{
  "dataset": "photos of plants, animals and fungi (iNaturalist)",
  "width": 320,
  "init": "torch_default",
  "shampoo_beta": 0.95,
  "precondition_frequency": 20,
  "epochs": 2.9,
  "lr_schedule": "cosine"
}
Rows from block 4, named by matrix and row number. Rows with one number belong to one neuron. Each number is 128 + 32 x the weight over its row's rms, rounded and kept within 0 to 255. All counts start at 0. Numbers have three digits each. After the name is the row's rms in percent of the matrix's.
# fc1: MLP up (model.blocks.4.mlp.fc1.weight, 960x320), inputs 80-159
# fc2: MLP down (model.blocks.4.mlp.fc2.weight, 320x960, transposed), outputs 80-159
fc1.729 078:094070099053082115165105128128082111136131120113078154153154142143154184185132118118113110146103089171112139133139091131158116111139146119089181112115117186112171079079133052051100130116112185142075161085134158084120153136084143110141163134
fc2.729 076:167200145161148163148084147145163132114108142108128061163089055152174105096141117114131175139123156102156115138130192133060133132121133125151111174138132123131105136168105191133107134181203108126109152126109145144127098095170099177156132090
fc1.730 108:075116146132165113096096122150106146061108115108135122110138136164092091093120119144137140102135081159152168104093210152117103116065106126081108111125179124123152146138044141139130111159126073096155123096088139087138137123113146127160153085
fc2.730 103:115095116161126111090146155130163043136172102187123148167122073147142157114129077117147154117107142081078101133148129113108113128072097088114113131163055095177155147135149150206188064101189197151144130161151200148174104110158114118105147137
fc1.731 106:163087093110117138098162117176150194130119168137129120122117104114110098119120219103166096108099132147116171110154125093176138163093117098098104172112128102135109077147111210071187143127124117110133140100119133176121128167056136126170119125
fc2.731 116:105134102142204160183121111138090098094167078136195142161183089135128129096146085088130150108115153167109133119077109122106097138117168080109157126181131081149137086125058130119132199121123150103063135119156144133136168128106150135153077112
fc1.732 115:107153070123134092144161136187124121137077143123144180089089078128063091095105071117146108130210217145113144134172111095157103092138154133168156131137146127126062114085126165195117129101105122075163133140161077139124134143113153112139134113
fc2.732 111:072155183148147153097107134158172195141181120189082034060126155171148156162122133139131108148138107133133111128113131136157170114153098111196062194117139106155186162125108094139093098097107142140086222096136201166113133142134100144124150178
fc1.733 086:135159089082132117139142117129209127147073121122135099121143138149117130116122164094143167099127131091125140136114066094140145133081068053137071101128124093142105075112120113126141175066130094124120148134128143069203153143144122105086087170
fc2.733 090:082101177091122181133153117110106112168161138180091117137206135161119096170138078169101070123125147142092086107143164120088099176129150132153117102143151083095099084097104097082098081126081160119117150082083128123153134175114143107124139083
fc1.734 094:111157142126176113127128148200127102125091099141141148153061118159098098173120131109097117114135078101018138198187082114149079079122199117147071183119169075144143118163110134168164134156114168098160163104153148133122162094150061192182098181
fc2.734 094:120096086123142135121153114110102098120139069150079141160191131128169180087147143109154083111132135147178092068122164111155144189174076074060134090164124153089103151104141125104172077104164061123096083090146099142179126083085182051121143144
fc1.735 091:121099168152112122134137109148120169150081085119100147129119128148137150141164144107099184156156119141159094074048143097139164189132140104084155143123129085098156115144140184114080115126129154140114145098096185133078133116126172166124174173
fc2.735 085:156195097127139140086115154175106143093135163120154161159175112135149098124145125151162093144165109118164142148146113170126065116136141159164111059126147178145085132103119111168152149147147099115199112133152108073192130122096117116116082127
fc1.736 097:166110118125118141106077145083132128069150170135141127113113149181157114128092156133098083165078074159120076097163100080112107139136187149152127071160156125092106193164168167076163185147128170134055141123160192125170146094129129144169158123
fc2.736 101:195178155148113126144125154111169140089138071069073176117147185157140103101054071109076140073111109117134111127073101062075135168137127125140111166115142142096137128169157163177111136162146144130091159108083074085135072072165147106098078079
fc1.737 080:104110126084160132117107119167149123120141118055137218144171112107115120185168146142144103138099066114096062146149108102147199106135116087107131130138148098128087087111060188131160131043161134101132101118173124183183165076130129183133137090
fc2.737 079:146155093138074105090129154151081148115165096170095056128098189131130104060090118131086138146145146106145132133124131181127153173070150136190156102142065099198148179144129122158043113124088130105145147122133038097120173191135116125143158212
fc1.738 087:161133138138183122182151149128156102085140141145100138071119121091074106131136104201125179121147118074106157086155063093138149132106119086157144142162118117018172171145159143097064157170078147097128113111147096186178101113118179129131140162
fc2.738 088:103131161187100162126126125146150129155150136148090106140106108112127102131106114129126156101124130207160121155129158111180099123114146142137122092098073148129104132136130091106165100134186105138129120141125094145140135149156160103133063121
fc1.739 091:116129127143120102151098160121137121143100114103101161161129173138155089099125178154100110186143088081075162117110153125108107164151151166172072120035151134176103115122175118115124148132130194120112142114105125139139143117118157102112112097
fc2.739 084:119123153162078091111154123150125113135111164141166126136181088138086127140159137081146070109093093134145105116131148165129135089110144118145171165189136066120164190116091179175140129145146095114091086136121049101141089172172122134118137127
fc1.740 092:159139169101103122119146171149122089117164158085112124124055095081104152074091124187159133124068147125158102144131218059133103159114161103124116116147131154095118097099113080160156133067154066153129145119130127185123114107078142114150145119
fc2.740 086:073110129164097118098082085112151144151138131181153134110116116140144161214178164082125097164137107127124114072151106185100062158130142088146126127133155115118147130185096161137117160147062185132096127099151125112124164114108121113123097130
fc1.742 080:146115129193028171180185126138163120138088081117189124177096137138189133106132136128120103106187185198088178096118167132158061114100139087116122103143128149119179169142144082125109128140092121143121105127167114094119126085114188092101139108
fc2.742 080:119102108134248121076173139102152103175137084169085154135113105074098114081106098100132174155073115093129100133092104155150198120176135133166112128125144065094103073128139133112153128148129170152140134113125144171178149138096083157160173120
fc1.743 085:144141128091121119086149191087124160052154138130142162136189168154136103062083160116115162121115104113147147083073123124150075169098133149103166151099134136085112130151132134140112118150125140158187153094140152074096148081103180109118095108
fc2.743 090:112144128202130133129131102089141119124156131095136045186132125083104131212125135103153094158099096129122129125136143070125149169085130139098115091088081083148157172113198128177149182121133045074101142148064137159129141119124094169077157124
fc1.744 121:110115129147144150111119110099102122192149096120143111200107086168135094109092171116137194066164180085129051125107181170098084154106180111083107108133164152156060083072132095141183144143099107120112129115148082082109146141070165194152122106
fc2.744 129:126076100136092108224102109127123150088147115126129104157126123157074103135083085142143199163120102127102108131126110082114137125149126081105094081082185120129101118112129061166110112077120143095123167073090109108093124132134133148094117130
fc1.745 116:093152044131130160204133160159095140095117110101167127115148134114083171092141107107114131142116137121171091103146168196195068109074127152114165115101159159126168127110100141101111162169113107175147078113106086126120165126135045075118129140
fc2.745 108:123133186101107141103131109113097167146126106153132128147116043155163092135050154126130146160109108116122165116171127137084131155166165105141153102104084131139108124128135175131111085150112149131115146147175128104145104189107157147082109096
fc1.746 106:094141125111125158119102128084174091174145135148081131148192193120180145137159164144168110106190114128173113098133078137120136147132171170130148160136060137121073123128112156068165106111146157145082127131154145148111110167086137149126116129
fc2.746 107:101162070165148121081117144161117109097058128158100104131103109143103150167126095133200088090117135192117060103181149163156120162113084159137157158163141137144134090171174166077121141163165075136069108130129116114152137108074127171120105118
fc1.747 120:122103124103101121148079150092139127182122149118127159141157117133090134100104177189137141134121121177128168130147106120106158111072107147122148198134142159108123108075146114144044112177157070100143171148118113092142129178151095098163127134
fc2.747 120:144121102106186122168129157165127153091138071168163097049127155111156200201147121102145150160138164123121107080165114107088119149167148112107105091143131085034109169167119081140127054136101175109138077146173150108095088160068118135106113045
fc1.748 094:093164127114119157152138165125141146174151089177082085146075126128123110072105088092106121086112104112093164114113174174161148167133143123129137122161144064155115109121140145124157093107096145147120143149162083104134146096118110114109138068
fc2.748 094:093127089124168163117127098088137100166145161130121150020170147122147108138124036184146127144148140102140139163137130151122110139187078101098103136136129094133137123135132140135066106147123169043156117089122150137139123110176095153104181131
fc1.749 104:115064103141191159066119130139157144113095100078089150089064098145200168131131133114160178145142175131157069126101110109158130119103128132067163175199111150127170142164028195093114133147101124174194117119088160127139090158064088125150119116
fc2.749 101:157139130068122162174142138111110116158126130086203110134097125052055098149107099114095155134107104119123194124174178172108108156169161089135122206116111091121107127090070142134172115132145120160127145102138121139088082180052172152073096140
fc1.750 132:092107085113102132092101161138130141168179145104140125145117169132129091104119153167087132155093048062185123120172063077099113171151080153070091118065093067148162162145185102145094130125141107147170138096123113112079118156125135157135113166
fc2.750 135:150117106074162118195150157105115095112103144154135139127095092091106127162129133132149184083087118129130116160078169180136110134140188052099205147155092160083131149169078133135211100146160035148103107131114104176130105126082149141071103136
fc1.751 132:112136133113109115141100148133092182033080154129131118172135180122090099140131079117126139126120168169120093157096162208097079175115087101138167120110145141124167107102135121131145108145097129096148111183128113061153156101140110168170142111
fc2.751 128:170081096176107107089134136140084120108182100136104125161121160134128109121166067138137075110111152117114125160111193088126086151097103130155142064151175120110083112112155098091161151180118145165137138193128050116163127065137182102190107104
fc1.752 094:160144198128126087158174190150142136162125145136153108171112092149110107162092142130151189159121168104118098086096191134080105210172162156106124143112114100129136128133080071158103133061127083176104132116098171177099083136200112110163116097
fc2.752 099:147145118122111137123107060131148091108119089115141166114168167158107182147136136160126074140150142139117093133152052085100137112080121135152133133170152120177041124069173142146122134160145137150141070083199162092104170120137188173089159146
fc1.753 084:142128171125162122114164088095150122124129140168177144139209141164142126134168126173129157164127121139133165155081090061162116114121190144148187119098127099169155147150111109181131144123061143154119126134148105085141132068088113120089133098
fc2.753 091:149120169131073123081108162100180107153153164117095179103101165113162162106094108117137135132135134106142185154137168049111155165177107103154062069184107136171139115139137136055102183094156142123117107119163133131157089122125178119140184147
fc1.754 097:166113131155174089078179142104174111139165163078116121177120082220140119144138104180158156129125157133132163120141113107127129138187148166083162123084082155115121159092166190184139065123193040105102088143146101136100118134122157136183146132
fc2.754 100:106133104083041101128160107155078156086085107119143172160134160134145169098103114102143135153187139217156103129128070097201195150109158134158108163155190189163126139128126087111139113103130197135108145090074173123085124094174137151101072137
fc1.755 083:137143144065117179124092099095081161183115062101111166121077163095119152151127165164160110060043070083172104131117156092110127163092171192178100057147104113118124187119073097148077156131145088147094153145153164118135144136148159113100136123
fc2.755 093:071139110120132112136143198141133132132230140123142161130145156148103183121156072105133125152143084058114130083144131163152164192146126154148156152061122089105104117108110169108132148166136106121152102098106144123134067111121120085159127133
fc1.756 109:134119148096122110112097158135151093036127060126134137117207113104129116149126128125123120136133129146200143132062170147107138109163101150104147101170163138116103143109181139074115157118172150112144106107144137143131123129168140103145142167
fc2.756 118:102169081145148136165108141166128119145190102151098092153077130185151135119162104199140175124116129160084104144148153068086164094122134113071147132129131119119158106109141109179150162080111082092168143132133132144147096097082121127118150105
fc1.757 126:105146137098159185179145114097156050128181094105116155116161150171119086133112131138098122127132147127148099086072151094077137142108125143111062111075115118139128097063170088114112153134134163082133119127144163107092123191129118099115164138
fc2.757 115:198173100084091132138084157161152081113121165121082108115132087124100150123168047135148130130130122118165158179142078100158088130112112132133111121144110144109102172099137090121109120126151134090149116138077154157151188144150102131069113102
fc1.758 093:090184122114176148092148100125121117100096065083155070168195087165085100103105107108186092158097166105159110134150185142123118102100126110137156085100108107052116128049087134141146131095167115139077128065100150068148130073086127135163078154
fc2.758 085:135089123137099154123092168121131185134144163152083161112147116112147149125129132139043159129174132147090176144113138115071135121150137161143124188114115148149167128193171078116171139136096206114179142177113128170091124145171111123095156099
fc1.760 081:120110116119141089125157189186133107124073088094177156143142124116101104138142140104149147119165072121150092180102118110098148087129129090199151132130095116134072137155088095176141100111101181099136161053069130096113159133099107070138100103
fc2.760 082:161134144135145153140092145103120114157111139127097092124111109114131147086140144123082168144094156148099115129147141110148052136109134147051104124160137152156141136099141119095112159152156098168143177199177126165107078104168135187043151126
fc1.761 102:124136139147121103139149165137122120116224169132131192136166142164159139144076106176109103090111122067092131121095107149175135154144158139142048137129132053166130112119113094123180096125053080167121172136136086090168150108055071144133159190
fc2.761 103:147126156113160185093116112164128158145162125145148152153114150072175082145153170084143106110064138171186087169134119022081094120079110108096083147150129149159169168139119172090101165095165118149094124127098179187137131114181137176135121155
fc1.762 085:134124098150120133170168140152085171141168112157106095175137111126173147131071187096087167069137088172162155122152203123134108147163123123068152133119145148109151165147147093102015124131129165137147149091143146102122144160151109049135115064
fc2.762 084:155089174116108106102062134128126100127096105098121144087170094109085085108179098113158106251122156142111102166117100137132100089074137105147154100122140072134082133132117188120153165144127139150149140135119159189159116180113116140140128140
fc1.763 151:153106160142131130165148090060167120102111096156135160142130155156127222159123132167139163132165161124051166078121158114125115115140112190186103182155106106059145194096133086127130147034129086138079140153161121117124143121106126091115167159
fc2.763 133:108144078121128164088130145112089085140076185128148136120144159124137145124134197159140123158179117116123103137141149122112131130107141142111164141118135120113101104122148134084179114143181111176060177193118160158139149205096143142089155121
fc1.764 077:088101106152103092129120146181144139088119108168168123167161139134178147179179127128143148143095096139115183116155085099126097152119111101104181096088217107142140131114107196139116162135132167091102175130136138118109129117154071140101172158
fc2.764 072:160120130066140100121148137151176114159130057089134173137090127071114147128101124108172104119117140079122103088158156145094112100138100105153094208092132129135103097115126086091150152098120144137117102111100086129134147088124140095146147174
fc1.765 076:080139138096161160097133106096138098096183186107057119110093117129126161141132157032142082133122093115103137156095115093113114103172138186110120093079143145121149121123196185131171098138125121079159101079127143132071132158153128178146149143
fc2.765 080:161086127116076083151107136157127102123124105040225098192146130136092138049107149165114138139103144181134142056186135167122154111129103111172162128107064139120109125104125141107063149141112168160117178173183110115198118126127141102176094108
fc1.766 097:136049099109083143142092097129202144187134158126085152151102124128133150195145158108111143112142128116142142073104115098113111106210126162110123154145117129174129108115131099091076117077112113101079126073112201078097176160099105149159149151
fc2.766 103:127135167106133140123137205091071072151178109103070125119147185143172154158114107112099135128164085065159094165141107108083098165129110194114103137115057137127147142160091094087146097118102119145140146104175156163187060137083077193119082154
fc1.767 119:129127097151100192116129167155093065115144118103094149098157112095127111165143163144149160197152144109174080128110077089137090112169151129140114091058139107082095126102117118141152139161129191119127142155192144149128099110089129159123133104
fc2.767 121:103116184107128125164143104099067182134186095175097109165153157167111150120196101120144127155139148120100128156132164091119141126124130149177142146221119164115102112109082184125138175119135105158173150094119177110134140150125120137098120104
fc1.768 122:123151177151136189096139181137137189166085122093103139202108170152131107061134179144124181167088162173091166082086083089151124160065114061088110159094173141092136128082072100137103118113121095050151121094172085136123178101124108141168112101
fc2.768 121:163125149114135126136088089125088114143123178128125143123089134086146142101119162110121174123108135141134114043065053098101072129062143119167102162073187128064148125143120087096112137162101182090112097110168164062167132097117084154148074059
fc1.769 085:110118172147081110098081110142121097176114079128138121141134204162193188155156128117132146132206133123070106155155098072167142108156175156149121117100139115141135060115150121083090104153138110142151130136154106042139085120134083128178105157
fc2.769 079:144090070088156145176129166117125122119125171110136166144146069110104079105083076129122119164143072085156160115149166150071088132089137130100152091154149139125110188117108178145128152095094141177080113131124118157129140131168176151091167106
fc1.770 106:084104141142147111090148147187082090133152110171203158136108099107120146133118141065131185151169106091105097113104127159067140149125091154128102183152067075107164168115160168150176134096162180102079171127157148125141179097110079065095102118
fc2.770 096:141142175114174202131160152083140131154124135157125161111063142182137185156082127135112105134109140166113108091129101123190070106115108172130141089190122104118116124184110153171111100135167034181094098121127109106111161178084139110115142125
fc1.771 112:130136129173038116122101158102082128071179122137102123167101104169076088104128095120172109140101094144116131134117108158122128090111154070158171175120151125147094078128172099117065171149170146134116096125124151140142201163138154100092173108
fc2.771 102:106072126148142161134122112118092130073187135065166158079133170094163123141158114151133114072134122112148120099098075093098114121107166084100112147112156048100140141161150184125099071172139183121121133097103131140154080069154162161121108155
fc1.772 093:056144200176087114133104113131077128106126152117126133093156114095159130127182051208112129099138164147075170125155144073060150091156115170122152149129111128136178191104150146113145072088094123095132097174104110066140124099144109069166066171
fc2.772 087:175100147114203144116094097138176171141104097183133150171164170165114128191118147092110160183088105129153075075129154151162102179106149071131108145122151135147155043117163130181079155120170094113090146138124140132162113140142117128079166117
fc1.773 081:160114118140125201179086138140155105122115184113162109145130172075162138159121150153106203121121152071115098130099141122077101153123181116120051076182136125142118155118144143124090134075070114079104193141111084079116137198170049106098100095
fc2.773 088:115106099161069105132110174075095197118141122181150114115129148129150181180134112096087136140128091131053124164146098095160134143209159126156091144141145125084151129059135126121130184131142156128104114162162168108082142112192130147178169069
fc1.774 091:142101068149096176123117137111117169066156143111109113156110169135192137142112131085137141076129158099065137132152121085138124085079155092106062101172091085146201153113157184120098079149140152130156067179155176112092121114154136131113119174
fc2.774 084:141148140136129102117107120110128067146109170129144147145139077124081117123134133164120140157124152117135114131138120168100099188191146188173112165103085179087098067131126102119107152174073142156107157155035115145149140129123159123130134109
fc1.775 107:132080139106126140129141076085095128141132150098091132130137128083119057072176091128165095117141147157119153108166110146128094176136193126112126152073170112171156142185079080106136106079137169149066128093094098089088154074159090172136131078
fc2.775 104:109141155122100105144139157152135158082097152167114133138126186140190055163088075164191107131085134098133107171127116158111110126090157122179165132125112169102145113122094145113130108109090143151164176148133094162117140141162102104155114122
fc1.776 100:103124128101098129092130086111156157128144167120163113153106099108122163137106154209102139120082137149085135114117160080162145131115148128103063104120119083146105098094093087087134099166127150189148123123132120091120163114056158162086173145
fc2.776 101:114136134103146099102118116138123099106110089121171116118166175162098115189094145117131091157144120131119123172168095156115149117151159137148123145093105134147155181144087129098122160134162111119102101089096052193151117066156137158173122182
fc1.777 075:145125131137179125082103125177128129071140101102163118133145170176122104114100145149127151087087107136099094118120118113170051155094160121137117122155102140080178162097121100150085163090176145101083026164126110139126108119070124162132017110
fc2.777 069:076101103104156171095129166086155172136055117148117136123169103100199093164185109090138117129113133094182113147137134123094128077172110149052103129136136128134063107174123151117132094117127116181174175126122120148112078140158140048163183178
fc1.778 083:172153075119163126129186198098129155123106108159199190119144100094155090170122155131123149164169102196123158087136111084117117135134150190125146203187182110096095136166120159142131143135149155073129100131163180159089139113147166095095165120
fc2.778 079:094110128127084158187078071161096139063138126163128083134095154099098121129122106153136093102076149131145118115130131110151143180088111060160150081170115116123161167135093120105099152131138054150111072102105129085167123200139109176130092107
fc1.779 085:145181140068197139106123160145088173100116114090186146100148126147137181171122112136089126115076138172138158150162114087089114112155066103198105121160131114169170158114076177144165146080062128064140078150143112084131175092092133109118129168
fc2.779 084:161123138113143099148097127104177167101173165135128143160133166158095143101127153130154086128199142095145147066139169159125129120054164117058163125130122129137148147100166091161157142225123138179099171168124154165110033155096098153117145145
fc1.780 091:119131095089135104161075129084160125048107101164163125161126096112119063189098094108188146143127144102180146078113102105199088193124134130124102116126152125134145124127112125115143077139081072121154073101182185155180160151048108106123155158
fc2.780 096:161153130108099121150144104180130150085163137177092134064112082164081072084181108167147143148138082144143149155126124132120166096094122140087094099078038107091128094124123103112110149174173141152156168175142100092144108085152146057149093108
fc1.781 097:148130094148118131071095123150160101077060124159114141161123167064092170118113096172144098159137122094109130094182172071113169174123131081142099109171111116144087191094166143112125090093142120092176100078157137107126123078153087122112138140
fc2.781 102:111110115100145096148158118141131175130122169109144061151167133099159120160153121057135096079134099157133111123184111137130072106144111112140123137122136161122179135168093141143136118162113166133129150214146111118155152082137159093134135133
fc1.782 103:114088157111055123121115145098163158119140123161091116177083160199109135128204125077148181103146201160149111155140122105123130103208139160166118183142085157206182142075089080128140073148131101117164114150120145099162115142176084161145119147
fc2.782 091:148103115143130145121102155108150180109143110136065097058110138160189113106102103137122191135174141131097123137123193151111117115124056136154124148169124169121136109117100079131110111147090148114163147113126116110116138052143109089167121103
fc1.783 093:097132143106164097134123115173108090109108141184188116143138149114147129146125120175187116098170131160122111126141124115102066179136165173162123139121112154125157135140113110141120096119098127146168111130061110071144070171104195091244167117
fc2.783 097:118049114127065188141102158086137181126091116071132131149114086149143114099112171100136099166144126085129095147125114101135162129101158078101082142126186102139123086092080097094161133097147117109089206131135086181085142149170135108028110138
fc1.784 096:118114165156136153093154172121092150134088195181131043093146134050136094145104109175139093170124114093128155099131079162141108085170180130106185146062157090181159090108157136131096118140149144171113132056131138094099166159158120148190133144
fc2.784 099:190141095216128095149078121063091194160144061096119153138129149134125157122132159066164208077102122141092112120146148126118130146157092099142105165150148175123189197133089162084140136143094169177169108101130175134135125161142140168148141151
fc1.785 083:088174088075157176095155144120087139130142133171115145136119156133114127200162145187092176134115098155116129050120107135103132109111106117071144080183205129147106124164146105081113128085166112097153145131144140133122089116088150151162168095
fc2.785 084:178147148139157086142088142101091089109101179107154092099084106111143126092108144103184116105131147111083160155125126127111151137141147143101142112061087093054089122155139140176116167177128162155090147133105152102124151111110094131126079124
fc1.786 079:143092077114105137158180145140115104093124099130157143165097152101072091172130132122119122099147138115116113117181181149116114172127130084084204112135120148117123152080091151103109125115137127101114139110078128121150100122044103091116080121
fc2.786 081:120147128145115099137079087159110187125105119129072156150116099186152144095150105167137108119134163177075074104087098123110180120115143169176125169125157138180113100115106126169139113116130123161176092202180165133155108067129141121102112112
fc1.787 123:089107146130153177111138126147108149077130100161130115130108142134128144136162056103118155104117157136109159217079152112106107128086112116111187129100168122145184153095080128094162192120112143097157135108207125223123174151117163099146121099
fc2.787 126:116128143151195126145113127115138163102144086117135127133174111095147143136130148155117117162134136164136176169086146131114114087099103131202174128144117123153176150152148171110140144099105211056113123108132149101153185098091144086086095171
fc1.788 111:100125109136106168146095116109172168134092154086129152106192120120143107165137138165141134081178149145130143102072088157180166107120146123095088074157133151088084050125104077151104123160106069082098167121123069096082140128149149106160148164
fc2.788 111:067112161079167116135122110133150130140165168146112084145158110101118192135111120132121180144070077118031150127117150066175060178153135120162133149085155121099189165114136139117139092112132154101157113149084135116128107122183190131139150128
fc1.789 125:103091146150111201102139090133183144101115157109183181068149095095063100144176103141080147095140129089186153116150134127149159169079098132138107141181111154142129144109107121087113104087080145158169107190165124132098094109134164110168087152
fc2.789 121:145173134093198104093119075165121086118101127136138142122128093163099119106124110148155103158091137127139162117040141094083087041123148113115145136120119152220063126161160096072135100191122101133122148103134141118110122153143169102116075083
fc1.790 082:117146098123132124148082206193100109118116108131167102087147169056123131065080196164155096105139101172074122056145147117114094145131074103122109138068166103150108094183213081113131106135135160151123137148149058090219182152111153094158186126
fc2.790 084:159120135160165141130173106129177159155105075056141133181083131186126115149149114148117162117094110134193092144162187073141153103077203125087160154177129140100101146099051215107139181140147104130115138142091122109033167092120089178068086117
fc1.791 109:176121056245135176164083111121155129096163146140168112189170131112130128167189142088165118082086134119102102151138113169098134123102101125109186193121107140113140199087092174123168131134101176124123145090134114152143123100111142088162125186
fc2.791 112:093201116089112123106158096127147190172163178177114106140136087118160135168124155121123169166143082149136147130091141157059106108149116106105077163106186127081093086161130162126096126162112051194113130078179116056101126084142152171120088119
fc1.792 091:104192141122148170161129119104087132119160136035115100098130106169161067103141090122144156128132108115124146111102172190115119144128152071090129116128114147080099151125105164192040129141033051124093053114091089113138130079086147110155141088
fc2.792 101:121138127186111122124145111120199170150106118119135098156149181128171152116175161093080123085135121128180165072178119026173156113160062115170139080098151125189203156134135109109133085095163163103129143171132153162138159148070167093141130185
fc1.793 091:168095131109107182168193139146123128080133106123138142110105140060092126124143129106102115111090092104128118160152130115166147050130141091143181150119151120125169162055126143155156094071115128156085079085096131112142147112059136127126130152
fc2.793 095:158132146164096065131059089206104186092129082109072059162159109183155122092125127132083144163150169149082169141137125113148145178128107152129096114169126187160140074131134165148115132118122118086172136132098113124103087111223172128097189153
fc1.794 086:139133088150155175170127127154117134099100156132145113208165122141089126134174160113150133140128132175154140080138149127150066139100155173161120102143124086128164105117147102083175159148196155154135119109146075144133094145061079162153135085
fc2.794 086:179141130095099128180148121117130166132111151122116110073059075102156206134089125110117133192086151051138100164118177149077172120113153142087112100155137133159081131143144199165128123153113117114146119065138137148200214158150142120126107103
fc1.795 083:135102108073146144123092122166122187124139120156138094090125127124123047156060156148084129131142049070160114116121153117143128110182091146071140139106119129120129092145146077108064165158114163139127091119166129118163136152142113146164133136
fc2.795 082:125134130134102069140139078121136086089103111116124176144113079140149171099185107159153060133116192136134169109155076132123112156110204145154113132126164143166160168088143145133132119119142118154152142090102124147105098143117158096079177110
fc1.796 127:190104108160079082113178082099178147122191174117135117160123212125130151170156076085099119132113105151121153141093136188079177076126142144154096109128087098102173091126193120125078118101162216141097121115107126110154127159108117149140133086
fc2.796 121:121104166072162081110129113171112115143176133162057071144099102161158124173212038153159098154087100121132109132130098165148127107109096146170158156175125157116113118104136164064082096107108153081161152048082092141124099146169160122109099145
fc1.797 093:123151130068135124088169175137159154131165147093138141137157128128142153121076120130111066132210195143077137128123153178142118165112178144075147099181100137155166114072139072117126125089077139051099098105154099151124116180140155120121121138
fc2.797 095:115142103162173142126133112068132081097107096107100142077102165194167156116074091152085082143088094128123152140077150148178160118138100122197136113187152116105126070179127093136146142117168152121078097128128146104151142115106105122117133152
fc1.798 106:156123155123131100141156103117148161144150125090109161138139123116121123121127180102138135110113114129117051142092106058164156078133101152168168079141096115134153132094117111101139155096081125071106106184123135112106171123110100052144170085
fc2.798 109:093126111091121158108075131204109094126206162099142117113120104174114103094103091174136119125125130152166143146141158147124120102081077123150090131135202140145123140116179071150151072193161151140115138136152070098176130155163102119152112131
fc1.799 113:148145213108184132113154118143128131096087125108088169112146111142169166099087060092137157099141142163068157144138070139139154184121087139118117082109136133112192127160092137172061151085126080131099073179095127108111156090143125190146120129
fc2.799 107:082109149129109067107115156072066126158073107107142177147093152097125066104102192161140092160154100114151131101180153131202093134158082140138138080142128144117084140137121081107127108181071155158104120140116118179097118086116124146140131167
fc1.800 088:124112129177127166093146185114141083114130105098093071111120079122067140179111124145137142099136104135091132146141089106104133148206097123159121105158073076116124138127125097085093142088158137208132070146181151120137103147093084113116132147
fc2.800 083:126120147102100074161106084113164117121126137130219139139106150134097130124175097124083139145144181105142122067124135113158152116090107145109121152134119144146058096156150149152170118077088145100146155085071096151110087093150160130103108098
fc1.801 132:105127155178144124081197116144090140076151086139155121171196135193088090114126135126117123129138135137153129135117126057095146176138156133158102095110044116226120196111097090113166116138173056156137111132148113149147120122153122174169149156
fc2.801 138:129124082123127076155175069094180142110154136125098130126110131175159157104102119135102113106172054148117114137117101189157131109137107141136100092100088139142124073109172068110153175095121069128147111149112112157139109099149149169150115057
fc1.802 101:127134134145071137131156208099089132114145157167126116123214129112135134121166123124149082109053064093155156166166138158113173123138158119205122115163093097071111075066143130097142131106201089137153065131165154116053123189119129125135139079
fc2.802 112:151133083071182156100119065143119130122146136110085149122137092128090089177109091178111163141191145139150165111109160116188120114129102115080138133105125152120177148103123150170148092069151116126122108094133074159136144019137159106103150156
fc1.803 118:132079136181120122137129104173118145128215152078156139104168151167130157163128077125168103122115113121195121116131139110156084115115114128101074106114128150129137110071114167122143155134069121123172119104143032095133141083116110078157109139
fc2.803 119:131180126099140131133076151166091131174130139112149160152130148089115085128147117126120124136099141154143111134152109150117167130112111171170100141122099102207147109189108098103071157073139127204091110140123153146160093139083162130135190170
fc1.804 098:138142112107164153099122127144060131116188135114149145147086136069070090079110106143187135105142082150123112130099110151135118097097148121139056127082179140147176112147148120116096078098103088142085135083158127149123094095148081119112125155
fc2.804 099:106074039113196107141129141131095085098148121152115143082133094173105145123094086060135114120116135132122103135186071071169073137158055105150156125135187137111129127158136115114093086155118108181206081081147124113100111118183187103146131142
fc1.805 083:097120176104154115079173189128107124123120122121130192123163145057113109126150164146126139124122080108066084090129146137157114177144091082098135077148155123090095118135097120109110077069137129116131126131141073125138156102127096121180098117
fc2.805 079:115146124168124157135083052158158174090118101104120154153080136175047120151092158110165115150096086116143106096108133144131162082088147111156129137119128131113131141088161145166080169143129127130144087167127130108141091131092150160095178136
fc1.806 113:185132173102121143138105151109165116093185114147119130162124235171127131137127128168140128142151115104170141086067172141117130147084255151093162181117177108106119193137092094188108153171078170132076139133184142129127151054107096099101131149
fc2.806 110:138167171123087148113117162115129078105100148147143169158143146118113136111179156107137120112100159162151144174189144148209119142176072109118038121107159150134121106132155136095102082086201127109097151139134133127084112122111120097104121181
fc1.807 091:130105136109111134144174113196146133134115083102086134077132107140087108120103166107076126098171089138081126116196175159107126192145168133137169112148095107103150128150093121141135114153138122121146185156131147142153088096102150110134136120
fc2.807 093:156103147161126089127130095040092115145139128150139061141131132108106146106087095158142126103128165165125104098095168123141183066144155099154126146176133145140137107176201047103116141184191117140134121114124027129130104126088120138129108146
fc1.808 130:096162171106138119130158127108065129081193082099102134123167158111087126118104115136115214100152122113076095079157082134150131115112126152104095096147171144147130149163145171129112058104149128151139147127147095092104144204148145134172165144
fc2.808 124:104158175136108104148134064119194137122123112149138180159144122120155118143138134103123138071181161124131134116139113114168126114192146109142151141138143155133071202132125136184142100092182145174105143063107127114140136055129127167163162167
fc1.809 130:061094143113129095139128106121138073135097130124120106113088186123131147154042161153056150073149135142125113089128126130117157144137130114158162154096087082082168151166198094113111127105144102149083141126096138068086147130109124100167177111
fc2.809 128:147146111152115144132164138145095117134201153119121175080119193162156159119124078128172101154133152046127085103121097061188161134181111162147117149110176106136121133126068093152082118159147186077139158048177146078068094122110131145138028162
fc1.810 086:141102149107083143142128072115102133135128199109081080096115090115122096169143135113169112152137134143152108070087154129122092159152125144133146120131175142113072122166146120110182138098140155089072163129116155156142172134057122098152140137
fc2.810 090:133136113116156130099107171117119091128119156099186104173112172095146123107120102129090110096065089102150147115182138089081109145098129126149115101112137149119081126159102144173095137180108138152203104128109109102188089125186150218154136095